From a checkpoint of a small image diffusion model: 2.67M parameters.
Rows from block 3 of a small image diffusion model, named by matrix and row number. Rows with one number belong to one channel. Each number is 128 + 32 x the weight over its row's rms, rounded and kept within 0 to 255. All counts start at 0. Numbers have three digits each. After the name is the row's rms in percent of the matrix's.
After each channel's rows are labels from the 100 images, of 14848 (inputs lightly noised), where the channel reaches its highest value: "patch colour" is the nearest of a few named colours to the mean colour under the peak. Only what is clearly more common there than usual is listed. The data: microscope photos of single blood and bone marrow cells. In brackets: how many of the 100.
# convs0: first 3x3 conv (model.mid.0.convs.0.weight, 144x144x3x3, each kernel summed), inputs 0-47
# convs1: second 3x3 conv (model.mid.0.convs.1.weight, 144x144x3x3, transposed, each kernel summed), outputs 0-47

convs0.96 085:127149160114117141141126157103086113124109184102154111150111184106096081175118119221160153102116106111178116121137120122089137112214139118142180
convs1.96 079:126157083176102162071098106154170113134128145150137137089122119132154126123156135076095111058139124137120101139084090096157174128033119143178133
patch colour: purple (54)

convs0.129 143:134154123135139105137147106159133143153117104129121117133152139135110114122115110157137182093109126129143119102168125131132133127119129117139118
convs1.129 119:098064123113128103138176126132125121150145094128123142080125099165159110136162184129132047162117119141077131157100180137078122136131106183078170
patch colour: pink (51)

convs0.99 103:122159131122155191153121169156058075131158093140148098146195093043155125099176140146126113134143106149036129186160073187124087142046125155107130
convs1.99 091:080106131127128086136087115127156107134061162177216151101123102135109177139139139094095094136112106132101221104165219109107073127201104137163088
patch colour: grey (49)

convs0.18 098:124109185128144157179131013079120154139138140082098088108079101102125164123162067160123124085102123087173129124135163072115169211088157176123125
convs1.18 091:153175104111096096051064151143199114218124166141139116147195152171174050123109134076110107138088143157162127120107106127102151125103086141109141
patch colour: purple (50)

convs0.19 086:103155130087117137094110107128099157143085117115086008125132136105032139141190066111158096091133132150145130134116113164123141110023124119015118
convs1.19 078:130102143168135141161115142154152154178169155142150160111091099159131134055145162151145115136129172157072154115133086113209138097103130114118096
patch colour: pink (53)

convs0.135 089:127084092122117134134159144178161084135105089132104130145077131080096083135121125149138108183158089156161157117146147121138161088088174091160111
convs1.135 097:099137103131089106078131153121088181121182131100140135134121087080172116058144083160151124136085122104098096109105102093111137111178121096091107
patch colour: blue (62)

convs0.53 099:127123099113137136065074100158115161161129127152135080138089079064128113137187091142107076132095154157141095173123135130143112190150153162116116
convs1.53 104:134125122166083097119152154134156131209145213123116132134151151123160135109131158133112171203099162123081142168119191130108125103102134100114111
patch colour: pink (79)

convs0.28 107:129082181091133149077114119138087157125156148137158065174185120103170152164140139144117152092152162141156107109103193137124134185080135118163028
convs1.28 103:125124144145144110146138150149153083086123101095106162124125157162108144082105161062166095140073140145113134146123081127152141141149146142061201
patch colour: pink (51)

convs0.43 072:101135117142161114081082114110082085115062095136092087134135127140068093136108091142119144140113149125152134128152111081122143062070082077096168
convs1.43 083:163136171118158144181108105091151140094184124162109156085090203105098206147098173103132105121121134116090116168155177167171080140129114110095123
patch colour: blue (28)

convs0.126 111:132118147157136134134134129099092172162153120124132096128083087095178119117113178127128115141137085110129155158095174136117116075215076055162132
convs1.126 113:123131122107117104089123086164165083106118147087137132157104129168169123136193066147156121078146083174142109067098091091163122094131110059095143
patch colour: white (64)

convs0.100 081:135128099209206125138173124130087103141107069134082100149156117158121125117134148153120129090174153105191163054072104084080121124113142060170084
convs1.100 123:101168121132047132128128213113137114090162121080128133091117122134153112132105053149159137122159080143168111150076053180145115133137089180074157
patch colour: blue (59)

convs0.55 118:131123100197105145129136089089138133139105138086095096122107132105082107135113081071128107149117107061093102100048109091126115127155192173122184
convs1.55 147:124121127133151131107091151142119152135142138109109095156149146141131127092088069150144085103158138137109170078131060175099116108058074143082138
patch colour: blue (63)

convs0.98 086:123161118111125141135151118130084155130139124129105143131196161122070125098135161108158164092186121144191135104106125125086135112165113184143202
convs1.98 076:151075146172148125098090124165179063092128101179134129162089086153111123117124124104143058111095144161101091096130126141136157142104152099167112
patch colour: blue (67)

convs0.34 095:133099164105120131071115134131118173112158162171144063128127084083120103183161102205146140129154097158136162175176130140102087150222125084093057
convs1.34 098:130110109162100125167183117122108115144087162145107169150149120109181155105089086080146137107099170070115078123103115113154189163031123163168175
patch colour: white (74)

convs0.30 105:154140069103128201175128106088098150109181132098110096115104120115091115109117109094123105158139123148150132115095125145083162122085156158187127
convs1.30 076:163098111182177077103162120163141138090079174111154137129152172146154095155109141140166132144114131109105121175135153141147125129118120065152089
patch colour: purple (79)

convs0.104 070:137109075111199139112110138106165033120087166166110106149101148146110093087098134049132043146119131081179117149204127150082125077092085062123098
convs1.104 107:077171115160072216096155099110100160146104138114113126126197125113127138169116145122124139167110083141159138109089128125077146171110058153074135
patch colour: purple (63); blue (30)

convs0.82 090:136174191048160155154146141131154113124106147124141019108089131161083130096130100140122137084113135148134190128135119163134089139151175132237175
convs1.82 094:074099116160119135122160101150117130094090112120135151098142132116132136125096121144117135130155110118203032096113097085138121131159165106054084
patch colour: blue (85)

convs0.37 074:137148108214135195178134194200030077143100136132137149153160154145151162087127180117101132108129167162148152093114142116087109158149121056126133
convs1.37 096:132171101079097157133148128122156154084122138085130149148139091137152184119142131134112170099146139114154112161136119155111092200086135074098178
patch colour: blue (41); brown (32)

convs0.109 093:155174084111121099145120151108132101152124129139083097132135115129152125117125086088155108180106149125151162112089077084098127127164122151183110
convs1.109 108:136130148128171144186143099126077157112116165115118109142096161067114146137169125107096160118151130106102117132136174146151105158170156170088155
patch colour: blue (52); purple (48)

convs0.56 085:125178148171104129116147152120103071139089138121104090146064125059134178120139144079129178122159101081185110172097198089130117210161064159120128
convs1.56 091:141080140108156111154089082107191167152184166116158147071078138149159099095091091171079107091106163167110120105151083136094158038035178110124172
patch colour: pink (60)

convs0.91 117:096099138067154158098106175089147052110156076095104128124131174094095106153092133162142127075098194143198089099119138115118172129185175132119153
convs1.91 079:148151113179110143078150115163117178147144135137130093178150136137124122073123099110090106145166105128113122141093128173131123094155151120135085
patch colour: purple (63)

convs0.76 103:147143113104101106087096160138112129140115105147091092158144119096109131150115096114101118140083084111120112167139169129143112122237097082099076
convs1.76 154:103062081152103109105123134161124080115136118097148087099145131158118084128114197171128075154154126127096129136132101196089141155091139144093110
patch colour: pink (100)

convs0.22 073:145123157074075150152070148159118145139130071118148115140142095075130150104185082161163107094182129151166129093099117099089157104075140166092128
convs1.22 082:125124104174121147141120138165150132166132144140073159130122158108139114102111150125133086132105112090057149104097126142114122065245114089159202
patch colour: white (42)

convs0.97 078:097148093124140113120129097151154155099104158120099104091110105140099119136117130161173142100080102132167141141077161101095134190082190255141163
convs1.97 104:125143120115106132086105095141151109100110147156107134208094134146182109144187142068146135176165140171126083123125150126143129136152100012116112
patch colour: purple (91)

convs0.95 082:112120085082121140037140120099099138127018117117122203114152132130087115119133121172153142125151153116156126091131144144106159136099162154166168
convs1.95 069:177183121199136138114120121153146097134189121147125111178136114096145087195146120092094131117111117141175094125139088067137134113095152062132134
patch colour: purple (52); blue (47)

convs0.52 083:099093101096147088153156117204176143139167097115142153144106098137092131099140083085127050091133121161149144108170127178128176172152132112090157
convs1.52 080:131155141178124143156125127138133146100076100117087133107167167098142107152114182133114166109155124096085130190173222104118107164117175129179125
patch colour: blue (26)

convs0.41 105:121118162066094126153159170168125113122148147130166173132187094121178130123139084129142121141061133146102118232160113120140126191147145196115116
convs1.41 134:223125127109160174103122085126146121127100141174131094158119148215179093103118090134124103108172140176148143123129107166123105112112105063148168
patch colour: black (58); blue (26)

convs0.16 084:098107107144087104092131135097136120082176152119180126101170102111098119123112137134163129149110121103148157164124164100096099024116215057154130
convs1.16 138:141195146100118131167126164104128145140140149156184115109133177186175207107122111144103134128114132145124131124158135096091122134111105102042173
patch colour: blue (31); black (25)

convs0.10 113:114118099140080114114131080130061151140140129154171127128121095067094105148169084162192100157140078095081149065141117119110080080080165121123165
convs1.10 102:130129137140128098039075162067064156164155145089174132092153149129166114106136118112103116114121073133174104130118118064170169149177107178094088
patch colour: white (44)

convs0.35 074:134126128126128128044104178125110078139099144173111121088107088090129172147105148145078206110186138138162149181147140164107088146148100196070181
convs1.35 091:090152066158170106170145045132108112109132112137128164163151165110145139095141117148152060139089049116074110083062072103150091126122122092098097
patch colour: purple (79)

convs0.103 131:164134105146120114131132135124166089108135089140104098118110194103014097102167100116134147077133145153148142127146076108103143105124159051125126
convs1.103 112:111163089149122178055067109148136119058095151095151095111113126097139126179104115132137076101109121120155145124077113100153104125158073191129122
patch colour: purple (52); blue (37)

convs0.107 087:147124169126120112152190154113117147177145153109152140138113102046216154086114139079146190188087088106117110110159188121184081109222112173187091
convs1.107 098:091101139146105072101097109116124062088120173131129094111151097112147161130084124158074065072145152143167136109120111145107176097083105123154163
patch colour: pink (74)

convs0.79 083:111142099073088112007086166185181165147130074160121077095165105097112180150142111174145118083109114135162149117094145154097172135012135148074075
convs1.79 090:113086168154131115210183125141079139100112157122111149120051096136133107099177065132083137136148162133148114090098159121161109175158074096095119
patch colour: pink (52)

convs0.1 112:133096129105109095139133116092150153136147125111105097128117089137122104124195115180138138100062132107084095090111103086168152156159148171126080
convs1.1 136:129145152185118124108160140133041138122122130156137158130093139154133147114099158029139106099158117135157159178115117146123143134115156142149117
patch colour: pink (58)

convs0.143 095:152138114113066137073127180138146037148097137149173083131128089091178136113104133167100146162151135171150134143110086144127126176174145105059177
convs1.143 091:197107125137171144112131067133092153100133121109143158078156100142082092131105159093156099112155093114132100124132149092139115081073148131123101
patch colour: white (95)

convs0.70 072:145115168135097095145138141134089191120168101115129137132142119094203136124097063130133177166117114129129150150107176106118197094106138131130139
convs1.70 073:162069104118165106151092107133168136143085129140135161152126109113116142089183121109123080155123206144192156178116132081129098171143157169085140
patch colour: grey (47)

convs0.69 108:127162125085158076205075143099104123107094110079137120108115110166109148061122080143113109150105189105116107124106143149129146150153110148207128
convs1.69 074:138049112175136112079163129172123147136151126159102145131101141120140107193089143118113077135151127116196142137122130149085115119111110185073162
patch colour: blue (42)

convs0.25 120:101113128173112098098079125103164150105070086137149100119130150080155129094123133178112117119162121093170118048070132129138135137020078173093175
convs1.25 117:180179055079069162122153167158089098150118130114081120160162141165085112149167077091146106081136083161186132105093128100105065144132182115127104
patch colour: white (86)

convs0.81 098:111099135114112091151119138142092089134118102157172109115154119089165099136066174159116115094158170126097134098105204152096153117137093050100174
convs1.81 079:143187117103118141106134091106122135089133095120082140168179143121149124136155157125077128086106092117146113137145147127173121139128201163152083
patch colour: white (58)

convs0.27 095:096145104078101066102068093153096110122134186120168139117154134105179110133177172113156112136082191117137128131115129128124100095054186133131122
convs1.27 098:140158120165161179152110163118137100109104060128096108148156152154115082097138129108137118170153077135177079095167125084129177163135128158175130
patch colour: purple (52); blue (28)

convs0.64 070:127137082091098122018096131071152123106129089144089112160180151124025120137087109169144144074133118076187172090109103098141128089068136086027131
convs1.64 113:123167127145158095190111170097129134140217131054102123094111120200145130114147107169160121193075151100058085088160087155110103162095076084085172
patch colour: white (41)

convs0.33 150:128121157099108097080103148126073118163093093144138160107085100107083118125098085150091156145104136148143116127147143126143122156219073123076097
convs1.33 132:094104096075056111149173178139128164134149097166096144146159088131109186178166136091204119123116103099052123186138110087164106082113117150123104
patch colour: pink (87)

convs0.80 101:137114140099096126198181146167124122152141099169115095133173081109148151096159084092125131157058122128113112161147104134106166183051126135166084
convs1.80 090:113067143174163137114131159150155117145105126114170155120101172167128167102121117142142070074089142166166148138060109095123072114174079175159126
patch colour: black (48)

convs0.77 068:123146105105149143165073118153144104174089131131100155100147095121129131137056125000126115124126156128159150150088166086096118099142162134116139
convs1.77 096:109150124139058117099201170092090078132142128136082145079155141115087156111108105155155127150171082106156131119092096144087134169134075080145155
patch colour: purple (49); blue (43)