{"cond_dim": 256, "blocks_per_level": 1, "attention": true, "residual_init": "zero_last", "lr": 0.011, "nesterov": true, "final_lr_fraction": 0.1, "adamw_weight_decay_other_params": 0}
Rows from block 6, named by matrix and row number. Each number is 200 + 40 x the weight over its row's rms, rounded and kept within 0 to 999. All counts start at 0. After the name is the row's rms in percent of the matrix's.
# emb: conditioning projection (model.decb.0.0.emb.weight, 192x256), inputs 0-85
emb.117,121,195,184,198,235,158,188,204,146,198,217,171,182,216,178,229,221,204,163,206,186,179,196,208,218,197,257,136,47,235,257,210,204,212,145,161,123,209,231,238,151,148,308,189,234,260,201,189,197,173,166,175,219,0,195,238,164,216,185,258,198,170,158,234,179,196,226,177,226,231,165,262,170,179,204,214,198,189,181,198,186,208,230,184,200,209,223
emb.118,076,182,174,242,178,220,205,283,159,201,252,142,249,184,178,182,211,157,274,192,223,231,220,209,100,138,148,184,227,243,127,154,191,237,224,148,146,212,162,133,237,172,229,216,218,269,174,187,186,190,236,220,254,170,214,212,143,210,250,209,210,203,260,242,223,271,280,212,201,121,146,239,240,176,204,223,137,192,209,236,188,186,130,204,190,192,208
emb.119,104,173,173,230,217,204,192,174,175,236,192,195,180,155,173,168,214,195,207,234,171,203,225,140,265,190,236,206,206,222,223,156,207,260,254,170,162,254,158,246,194,210,248,186,219,265,238,200,191,245,169,210,204,109,130,199,307,215,180,232,176,237,303,223,220,196,221,226,156,234,210,220,196,249,214,203,142,178,154,220,193,196,154,132,166,221,213
emb.120,063,201,144,165,202,198,242,229,161,118,199,243,204,113,141,221,204,156,214,198,137,220,173,222,173,164,268,172,237,240,241,182,205,187,171,189,229,221,261,225,208,205,158,208,269,169,92,173,220,283,210,191,232,238,211,237,199,229,207,209,153,179,269,194,214,161,201,167,225,229,215,213,203,210,168,206,222,292,191,205,192,156,155,172,203,168,192
emb.121,067,174,248,171,245,162,210,186,204,181,203,275,215,169,161,201,145,243,279,140,203,208,215,178,155,213,164,200,270,177,92,172,166,167,123,156,97,152,236,180,194,211,175,203,172,183,205,210,250,233,226,197,163,343,185,193,205,222,217,195,213,205,269,145,218,194,143,150,215,143,230,203,227,148,171,199,147,233,265,204,186,230,200,180,170,163,212
emb.122,090,187,158,201,300,178,159,138,251,170,271,226,238,189,183,195,205,232,206,202,190,196,212,208,361,245,213,245,221,171,192,214,175,177,193,179,317,239,182,249,209,219,225,162,206,279,233,183,198,182,201,177,162,291,195,204,178,244,245,183,171,178,268,189,182,217,239,235,193,289,206,210,185,226,174,160,208,223,264,215,170,211,201,190,169,211,226
emb.123,138,206,169,159,182,223,186,163,238,246,209,245,163,197,210,185,118,195,183,193,169,202,202,193,167,226,154,188,176,95,127,162,193,204,277,116,182,225,66,171,202,234,290,193,198,279,182,199,178,214,185,232,236,187,156,198,223,190,207,198,196,176,188,200,192,160,199,242,176,359,226,170,237,223,206,203,153,184,174,183,172,184,149,185,210,206,214
emb.124,090,204,144,252,204,177,163,254,165,194,161,192,210,231,201,191,275,153,218,219,166,181,225,217,140,169,191,192,209,195,210,135,164,214,184,204,238,215,140,232,207,225,249,226,209,128,146,212,242,186,191,149,263,202,179,226,175,184,234,166,241,160,259,134,225,253,83,208,254,187,149,221,207,180,221,181,218,177,180,232,167,206,180,255,238,181,253
emb.125,085,183,221,181,252,195,186,163,209,229,203,202,268,182,272,235,82,188,224,136,178,213,165,172,241,190,153,158,201,216,137,212,185,172,236,195,280,229,169,179,216,230,161,223,227,151,186,268,224,187,231,184,109,277,238,170,183,220,89,223,182,179,225,165,197,209,243,188,227,257,203,224,191,154,218,130,161,245,150,213,210,204,223,154,152,243,220
emb.126,095,215,220,207,271,128,180,183,175,191,230,172,225,186,205,237,104,236,149,174,177,209,198,196,298,233,183,160,114,224,150,182,211,188,163,228,301,265,202,221,180,217,225,282,171,232,215,152,239,257,133,249,199,91,208,209,144,212,203,220,169,207,209,174,244,223,203,186,240,229,158,236,239,221,192,263,225,316,177,141,191,199,230,254,210,175,230
emb.127,101,213,165,200,237,214,237,214,189,232,243,257,169,273,178,184,225,240,208,191,160,140,202,258,313,231,253,197,139,194,234,194,215,196,183,162,320,162,184,254,166,280,277,222,204,282,246,182,205,217,172,235,182,166,183,254,180,183,229,202,168,179,202,297,182,209,268,208,189,229,230,200,217,201,212,191,203,214,234,214,201,173,225,238,186,198,213
emb.128,086,190,201,223,187,276,165,161,187,144,200,163,183,246,134,151,278,144,179,174,173,196,182,185,186,167,246,234,266,173,231,68,241,230,245,225,157,284,227,198,160,257,226,258,214,130,205,97,242,200,214,146,141,270,228,258,150,146,196,197,193,246,220,222,183,182,145,206,170,140,210,143,236,217,223,175,232,268,105,267,129,192,134,191,235,221,159
emb.129,070,223,251,214,151,315,190,207,255,193,241,169,163,217,268,180,209,175,200,245,219,180,199,123,251,193,186,226,183,225,203,192,178,252,178,209,220,215,149,238,158,251,259,221,219,194,207,153,198,222,152,201,164,107,117,221,228,208,246,213,196,132,227,181,229,223,235,240,225,209,162,183,216,233,238,229,219,248,207,258,191,183,168,174,193,232,282
emb.130,096,205,260,168,186,180,147,172,202,180,217,237,204,240,214,175,242,157,192,229,181,270,168,247,268,228,183,150,163,217,185,372,225,257,258,214,178,193,191,177,231,217,218,249,213,180,215,193,223,273,215,203,227,130,200,234,147,196,205,214,198,148,160,221,172,212,155,196,178,353,224,207,252,167,257,211,217,160,212,269,173,186,206,221,254,177,238
emb.131,089,209,198,235,172,158,159,268,211,187,249,195,182,271,217,250,238,244,202,243,158,137,172,228,174,208,260,184,103,221,192,212,202,174,167,226,203,219,100,233,159,137,245,156,215,214,209,201,236,168,196,201,252,11,180,202,177,214,223,213,215,215,75,226,199,210,251,192,226,219,226,235,154,185,187,219,232,184,199,190,226,194,219,231,206,172,155
emb.132,084,202,266,191,157,199,207,228,188,177,122,210,201,192,181,240,174,176,219,222,224,208,264,226,197,283,293,218,165,200,260,104,228,210,166,249,187,200,230,214,222,249,256,299,179,213,127,234,183,202,101,256,225,152,241,233,219,191,208,186,204,190,248,180,216,223,255,184,146,161,181,227,144,161,165,183,246,197,158,214,180,196,177,189,161,199,154
emb.133,102,212,195,234,193,226,227,193,181,194,192,124,182,121,204,211,262,215,206,246,187,204,153,162,220,202,199,230,213,292,201,166,221,207,146,206,263,209,207,193,200,328,210,189,176,270,156,141,222,202,226,191,229,152,164,206,206,166,263,219,222,220,263,213,195,186,256,180,155,166,189,222,181,176,223,188,219,157,217,146,181,200,213,195,233,154,203