{"dataset": "microscope photos of single blood and bone marrow cells", "activation": "leaky_relu", "pixel_unshuffle": 2, "widths": [48, 96, 144], "blocks_per_level": 1, "optimizer": "muon", "muon_scale": "original", "nesterov": true, "orthogonalizer": "newton_schulz_5", "adamw_lr_other_params": 0.0019, "epochs": 18.6, "warmup_steps": 470, "adamw_weight_decay_other_params": 0}
Rows from block 6 of a small image diffusion model, named by matrix and row number. Rows with one number belong to one channel. Each number is 50 + 12 x the weight over its row's rms, rounded and kept within 0 to 99. All counts start at 0.
Before each channel's rows are labels from the 100 images, of 14848 (inputs lightly noised), where the channel reaches its highest value: "strongest on" is what is common among them; "patch colour" is the nearest of a few named colours to the mean colour under the peak. Only what is clearly more common there than usual is listed. The data: microscope photos of single blood and bone marrow cells.
# convs0: first 3x3 conv (model.decb.0.0.convs.0.weight, 96x192x3x3, each kernel summed), inputs 0-95
# convs1: second 3x3 conv (model.decb.0.0.convs.1.weight, 96x96x3x3, transposed, each kernel summed), outputs 0-95

strongest on: smear: peripheral blood; cell type: segmented neutrophil
patch colour: purple
convs0.72:34 45 50 36 56 63 73 60 50 41 69 63 38 40 36 52 35 58 79 56 73 37 18 43 73 41 44 51 50 54 36 57 39 46 42 48 58 51 52 60 33 27 47 44 36 43 29 51 50 27 55 84 67 19 49 58 51 50 21 45 48 52 44 39 54 38 50 28 51 36 54 49 52 58 55 51 41 48 52 38 51 62 48 38 44 43 41 48 47 42 53 52 60 65 64 35
convs1.72:48 45 52 46 57 40 27 34 58 37 45 60 47 36 42 47 67 37 47 62 51 79 59 62 56 42 57 50 60 73 48 51 47 21 47 40 33 38 57 65 51 59 50 42 74 48 36 47 64 40 53 59 33 48 58 51 57 39 27 35 52 59 15 41 30 53 55 44 43 48 75 51 43 47 66 59 56 50 18 44 50 64 61 48 54 37 50 40 55 34 43 58 61 60 33 42

strongest on: smear: peripheral blood; cell type: lymphocyte
patch colour: blue
convs0.71:42 56 49 49 42 39 47 64 56 38 52 47 09 37 54 54 68 43 69 48 62 38 30 48 35 33 42 42 51 25 52 45 41 85 47 26 47 15 47 46 40 48 50 56 65 30 49 65 57 00 64 58 44 64 50 44 44 59 46 65 37 43 68 42 48 36 47 31 53 43 50 32 54 48 47 58 43 11 46 51 51 47 51 17 26 48 54 49 49 59 58 54 54 40 19 55
convs1.71:44 54 52 51 51 60 63 80 30 54 45 76 41 62 61 65 54 43 60 35 46 36 62 24 70 40 42 47 59 53 66 62 40 52 35 29 48 29 52 39 36 43 65 53 69 42 41 61 40 48 50 40 44 51 60 76 67 51 57 36 75 47 59 52 44 42 51 56 46 60 43 50 52 45 42 49 51 19 73 71 39 45 46 53 54 58 59 65 55 59 45 50 42 40 43 29

strongest on: smear: peripheral blood
patch colour: pink
convs0.68:46 59 48 36 56 36 70 48 41 47 44 51 49 53 58 55 56 21 52 46 43 51 22 61 31 48 65 58 53 25 13 39 60 55 51 32 52 18 34 54 46 43 32 51 64 39 37 23 45 09 76 60 56 46 34 59 57 45 52 51 54 53 51 51 66 27 58 49 62 48 39 57 58 65 51 60 37 16 51 48 45 56 32 38 49 50 47 55 42 49 66 51 46 44 54 64
convs1.68:57 43 38 60 44 59 48 44 32 52 54 66 56 43 75 56 34 62 31 57 35 47 36 69 71 45 75 43 52 52 63 30 71 54 41 58 58 51 42 47 28 53 56 41 51 54 29 39 32 46 88 45 52 47 61 59 75 26 42 46 57 66 52 43 47 43 54 59 62 45 43 44 58 60 53 58 54 33 68 59 46 40 42 56 52 58 51 60 45 45 68 33 32 62 64 54

strongest on: cell type: promyelocyte
patch colour: purple
convs0.84:61 56 41 69 72 70 41 71 49 40 54 50 35 44 52 61 54 34 57 48 55 54 41 38 33 50 53 59 61 14 45 56 82 41 49 21 52 47 53 51 43 36 68 59 39 54 48 22 51 42 56 35 39 66 55 37 59 50 42 42 48 52 48 51 51 41 46 68 47 33 58 34 63 55 45 48 44 41 64 66 50 41 48 41 49 63 62 63 42 59 41 47 73 54 61 54
convs1.84:38 33 39 54 50 34 36 49 69 34 42 41 68 43 41 44 81 53 51 41 44 54 54 59 37 29 43 48 56 46 43 58 45 26 48 45 32 66 37 47 50 57 68 12 59 56 49 41 40 57 22 42 50 53 48 42 38 54 45 51 28 47 49 43 40 64 62 37 29 52 63 49 52 39 46 60 53 42 19 43 56 67 42 52 25 49 54 65 51 45 44 41 63 41 37 52

strongest on: cell type: erythroblast
patch colour: black; blue
convs0.51:57 73 45 62 42 42 52 63 52 53 46 49 29 37 62 52 43 26 65 40 56 40 67 41 47 38 60 43 42 40 57 62 48 42 52 46 35 46 58 62 63 46 60 50 67 51 44 51 64 55 47 49 65 81 27 51 47 41 44 57 46 47 53 49 37 47 59 32 64 60 54 65 31 35 33 57 42 47 67 67 40 45 42 52 59 31 73 33 47 71 46 51 76 56 33 53
convs1.51:51 40 53 37 56 52 31 71 65 61 49 72 60 65 29 41 53 61 69 31 55 63 55 66 55 37 29 41 40 50 41 63 40 55 48 53 42 58 49 43 53 63 55 56 72 52 50 51 61 42 38 68 35 60 41 68 29 35 25 68 59 64 32 52 56 60 54 48 30 38 55 49 40 37 43 44 54 35 32 50 59 35 59 52 48 59 43 62 65 57 29 46 40 64 31 37

strongest on: cell type: segmented neutrophil; smear: peripheral blood
patch colour: pink
convs0.91:41 43 62 35 57 42 76 00 46 44 51 49 41 59 34 53 77 74 69 47 54 47 43 57 68 64 30 42 58 62 49 55 66 40 58 61 70 48 64 51 31 45 51 55 30 53 71 63 47 38 79 67 49 18 52 43 42 48 60 51 72 48 43 55 52 37 71 34 56 45 53 44 41 36 65 46 49 00 44 45 23 46 58 52 51 71 27 68 44 61 42 46 54 33 56 55
convs1.91:35 45 59 56 32 42 48 49 35 57 40 43 73 44 33 52 51 43 29 42 40 32 46 43 54 34 67 51 64 81 51 33 57 58 41 54 70 44 73 45 52 40 38 53 50 44 49 56 44 46 63 65 55 61 47 44 66 62 21 51 38 42 59 49 65 49 40 39 62 59 49 59 43 63 54 43 49 73 71 36 49 19 64 54 61 37 72 34 49 63 45 45 59 47 64 43

strongest on: cell type: erythroblast
patch colour: black
convs0.83:45 53 56 36 58 43 36 42 40 48 49 50 49 71 49 52 63 43 32 60 51 45 57 49 43 47 26 56 56 57 52 45 56 52 54 46 49 53 42 57 55 54 58 53 75 47 54 52 45 52 55 71 59 67 41 80 53 33 59 23 50 41 57 44 59 53 71 58 52 51 60 41 57 36 56 51 31 53 50 57 42 50 52 43 35 38 52 63 55 54 41 52 41 41 43 43
convs1.83:61 42 57 44 48 74 44 52 47 62 37 49 64 57 58 50 53 64 52 76 42 52 54 75 44 35 50 53 51 45 36 56 51 39 48 48 68 50 44 51 53 45 57 31 53 65 46 56 43 18 51 49 29 68 32 64 67 46 33 45 47 48 59 49 67 47 46 40 62 42 53 61 67 62 39 41 44 41 60 52 53 08 40 44 75 43 54 34 61 58 51 77 31 58 58 51

strongest on: cell type: segmented neutrophil; smear: peripheral blood
patch colour: purple
convs0.79:25 35 41 25 42 60 57 56 47 47 50 46 47 42 32 54 44 41 48 56 48 50 36 45 45 38 55 54 00 44 48 49 47 42 53 38 41 53 53 59 46 40 28 51 56 54 46 44 61 49 40 62 62 47 50 48 49 58 53 65 66 45 43 49 49 48 15 45 52 48 53 48 53 62 48 59 63 56 39 62 52 60 60 58 61 54 58 34 03 59 59 56 61 56 53 75
convs1.79:51 60 41 45 53 55 39 42 52 31 41 53 51 38 42 49 45 46 56 50 51 83 58 45 57 62 47 37 46 48 71 57 67 44 85 60 38 40 55 66 64 57 50 45 51 46 61 37 64 65 49 38 68 70 69 65 56 54 39 62 36 61 32 62 43 48 42 64 51 38 61 64 48 31 35 63 51 36 56 37 25 63 52 64 74 39 48 53 55 56 41 46 72 37 67 52

strongest on: cell type: erythroblast
patch colour: black
convs0.58:37 49 46 55 30 38 48 40 41 41 50 58 38 52 65 50 42 41 56 61 24 54 58 48 41 43 61 54 51 41 40 51 53 49 50 65 47 43 79 47 56 49 53 50 58 45 46 42 54 52 46 32 69 67 47 52 49 53 39 56 52 58 56 48 58 48 43 35 46 54 66 40 57 48 33 48 26 48 67 46 46 51 60 45 57 19 58 56 47 49 44 63 69 71 45 41
convs1.58:49 41 63 52 49 58 41 36 42 51 39 56 66 55 17 43 64 13 55 47 40 60 47 64 59 37 51 48 55 55 37 46 35 43 50 37 43 30 55 50 40 57 39 35 77 41 42 60 54 37 50 60 41 73 40 62 42 50 41 48 43 47 51 38 64 72 68 44 47 49 55 49 58 50 70 48 68 41 39 35 25 40 70 59 62 39 34 42 54 32 52 39 72 64 48 44

strongest on: smear: peripheral blood; cell type: segmented neutrophil
patch colour: purple
convs0.80:43 32 56 41 40 52 66 53 42 45 56 48 69 65 59 41 40 73 46 49 61 36 49 53 44 43 22 51 43 62 48 57 43 57 42 48 73 36 57 37 60 57 52 46 38 48 54 53 44 62 64 51 51 61 51 55 60 47 56 42 33 47 47 61 37 62 53 51 54 52 49 59 43 57 55 68 66 65 56 35 59 51 35 39 45 75 40 70 79 41 38 52 58 35 67 42
convs1.80:57 51 55 58 48 61 46 57 55 48 51 42 39 52 68 43 44 28 56 43 70 43 55 66 41 45 48 60 59 45 53 50 59 43 51 32 52 67 64 49 42 46 59 25 46 47 54 31 79 76 73 39 39 42 37 38 38 57 52 57 48 32 72 74 64 48 40 51 81 53 32 53 64 56 47 46 37 52 70 34 52 53 37 57 65 69 47 44 49 42 72 57 38 35 63 56

strongest on: smear: peripheral blood
patch colour: pink
convs0.19:50 39 36 35 41 56 37 62 54 32 51 42 45 44 43 47 37 48 43 37 41 53 61 69 68 39 32 51 49 47 60 43 58 53 59 46 57 47 48 43 57 75 55 48 25 35 59 55 52 58 35 54 51 55 56 42 56 44 52 75 36 47 40 65 50 55 34 53 61 50 48 55 47 31 44 54 74 42 53 43 63 25 42 46 54 49 59 46 56 46 43 45 47 46 42 60
convs1.19:57 50 48 60 47 59 37 51 26 52 52 40 44 75 69 41 37 63 52 49 55 47 51 59 55 62 48 52 76 40 45 60 58 49 57 32 59 37 67 52 56 41 46 54 59 42 45 48 47 69 71 56 61 59 65 51 31 28 81 59 60 52 50 36 55 27 58 54 42 49 49 43 59 50 38 40 51 44 53 30 24 46 23 37 43 67 24 62 45 34 52 46 50 23 55 44

strongest on: cell type: segmented neutrophil
patch colour: purple; blue
convs0.20:34 61 79 51 69 65 25 42 54 64 51 40 43 79 58 49 58 62 47 62 56 41 53 54 53 56 41 49 56 84 56 71 34 53 60 57 49 79 41 49 60 55 51 47 32 67 67 52 45 76 64 52 55 35 61 47 53 64 49 37 41 66 56 52 47 60 73 65 36 45 51 54 66 28 60 37 56 77 58 53 55 45 65 40 45 39 39 62 66 45 45 44 71 53 49 38
convs1.20:32 40 30 61 49 51 57 42 52 59 52 21 33 51 28 39 32 57 59 63 49 43 74 52 57 31 67 38 47 66 54 51 64 49 59 64 28 46 51 54 44 38 70 44 42 35 43 45 41 52 40 37 49 41 42 49 56 40 29 56 27 47 46 47 55 45 41 52 36 54 56 41 51 40 38 53 50 50 76 44 72 30 38 50 44 60 77 64 47 67 75 51 33 46 47 37

strongest on: smear: peripheral blood
patch colour: pink
convs0.16:38 48 55 45 30 47 29 72 45 39 61 53 41 44 40 68 58 47 95 52 58 65 44 46 80 49 31 53 59 65 25 32 66 41 35 50 67 41 43 65 35 33 39 51 37 36 57 42 60 56 33 35 42 30 58 50 34 52 53 41 56 46 38 37 38 25 51 50 41 45 51 58 64 38 34 40 54 58 49 47 65 40 46 62 43 63 43 62 52 71 51 59 63 43 61 43
convs1.16:56 43 35 45 58 40 19 29 47 27 50 44 62 43 53 48 59 47 53 55 44 63 37 52 26 39 39 41 58 29 66 55 56 48 63 55 51 38 49 64 50 53 40 57 51 56 70 63 41 43 41 50 53 40 45 31 30 41 43 59 52 47 18 59 31 48 52 48 31 50 56 58 67 52 50 60 58 60 14 40 41 61 39 44 36 42 41 43 49 33 32 72 57 48 34 34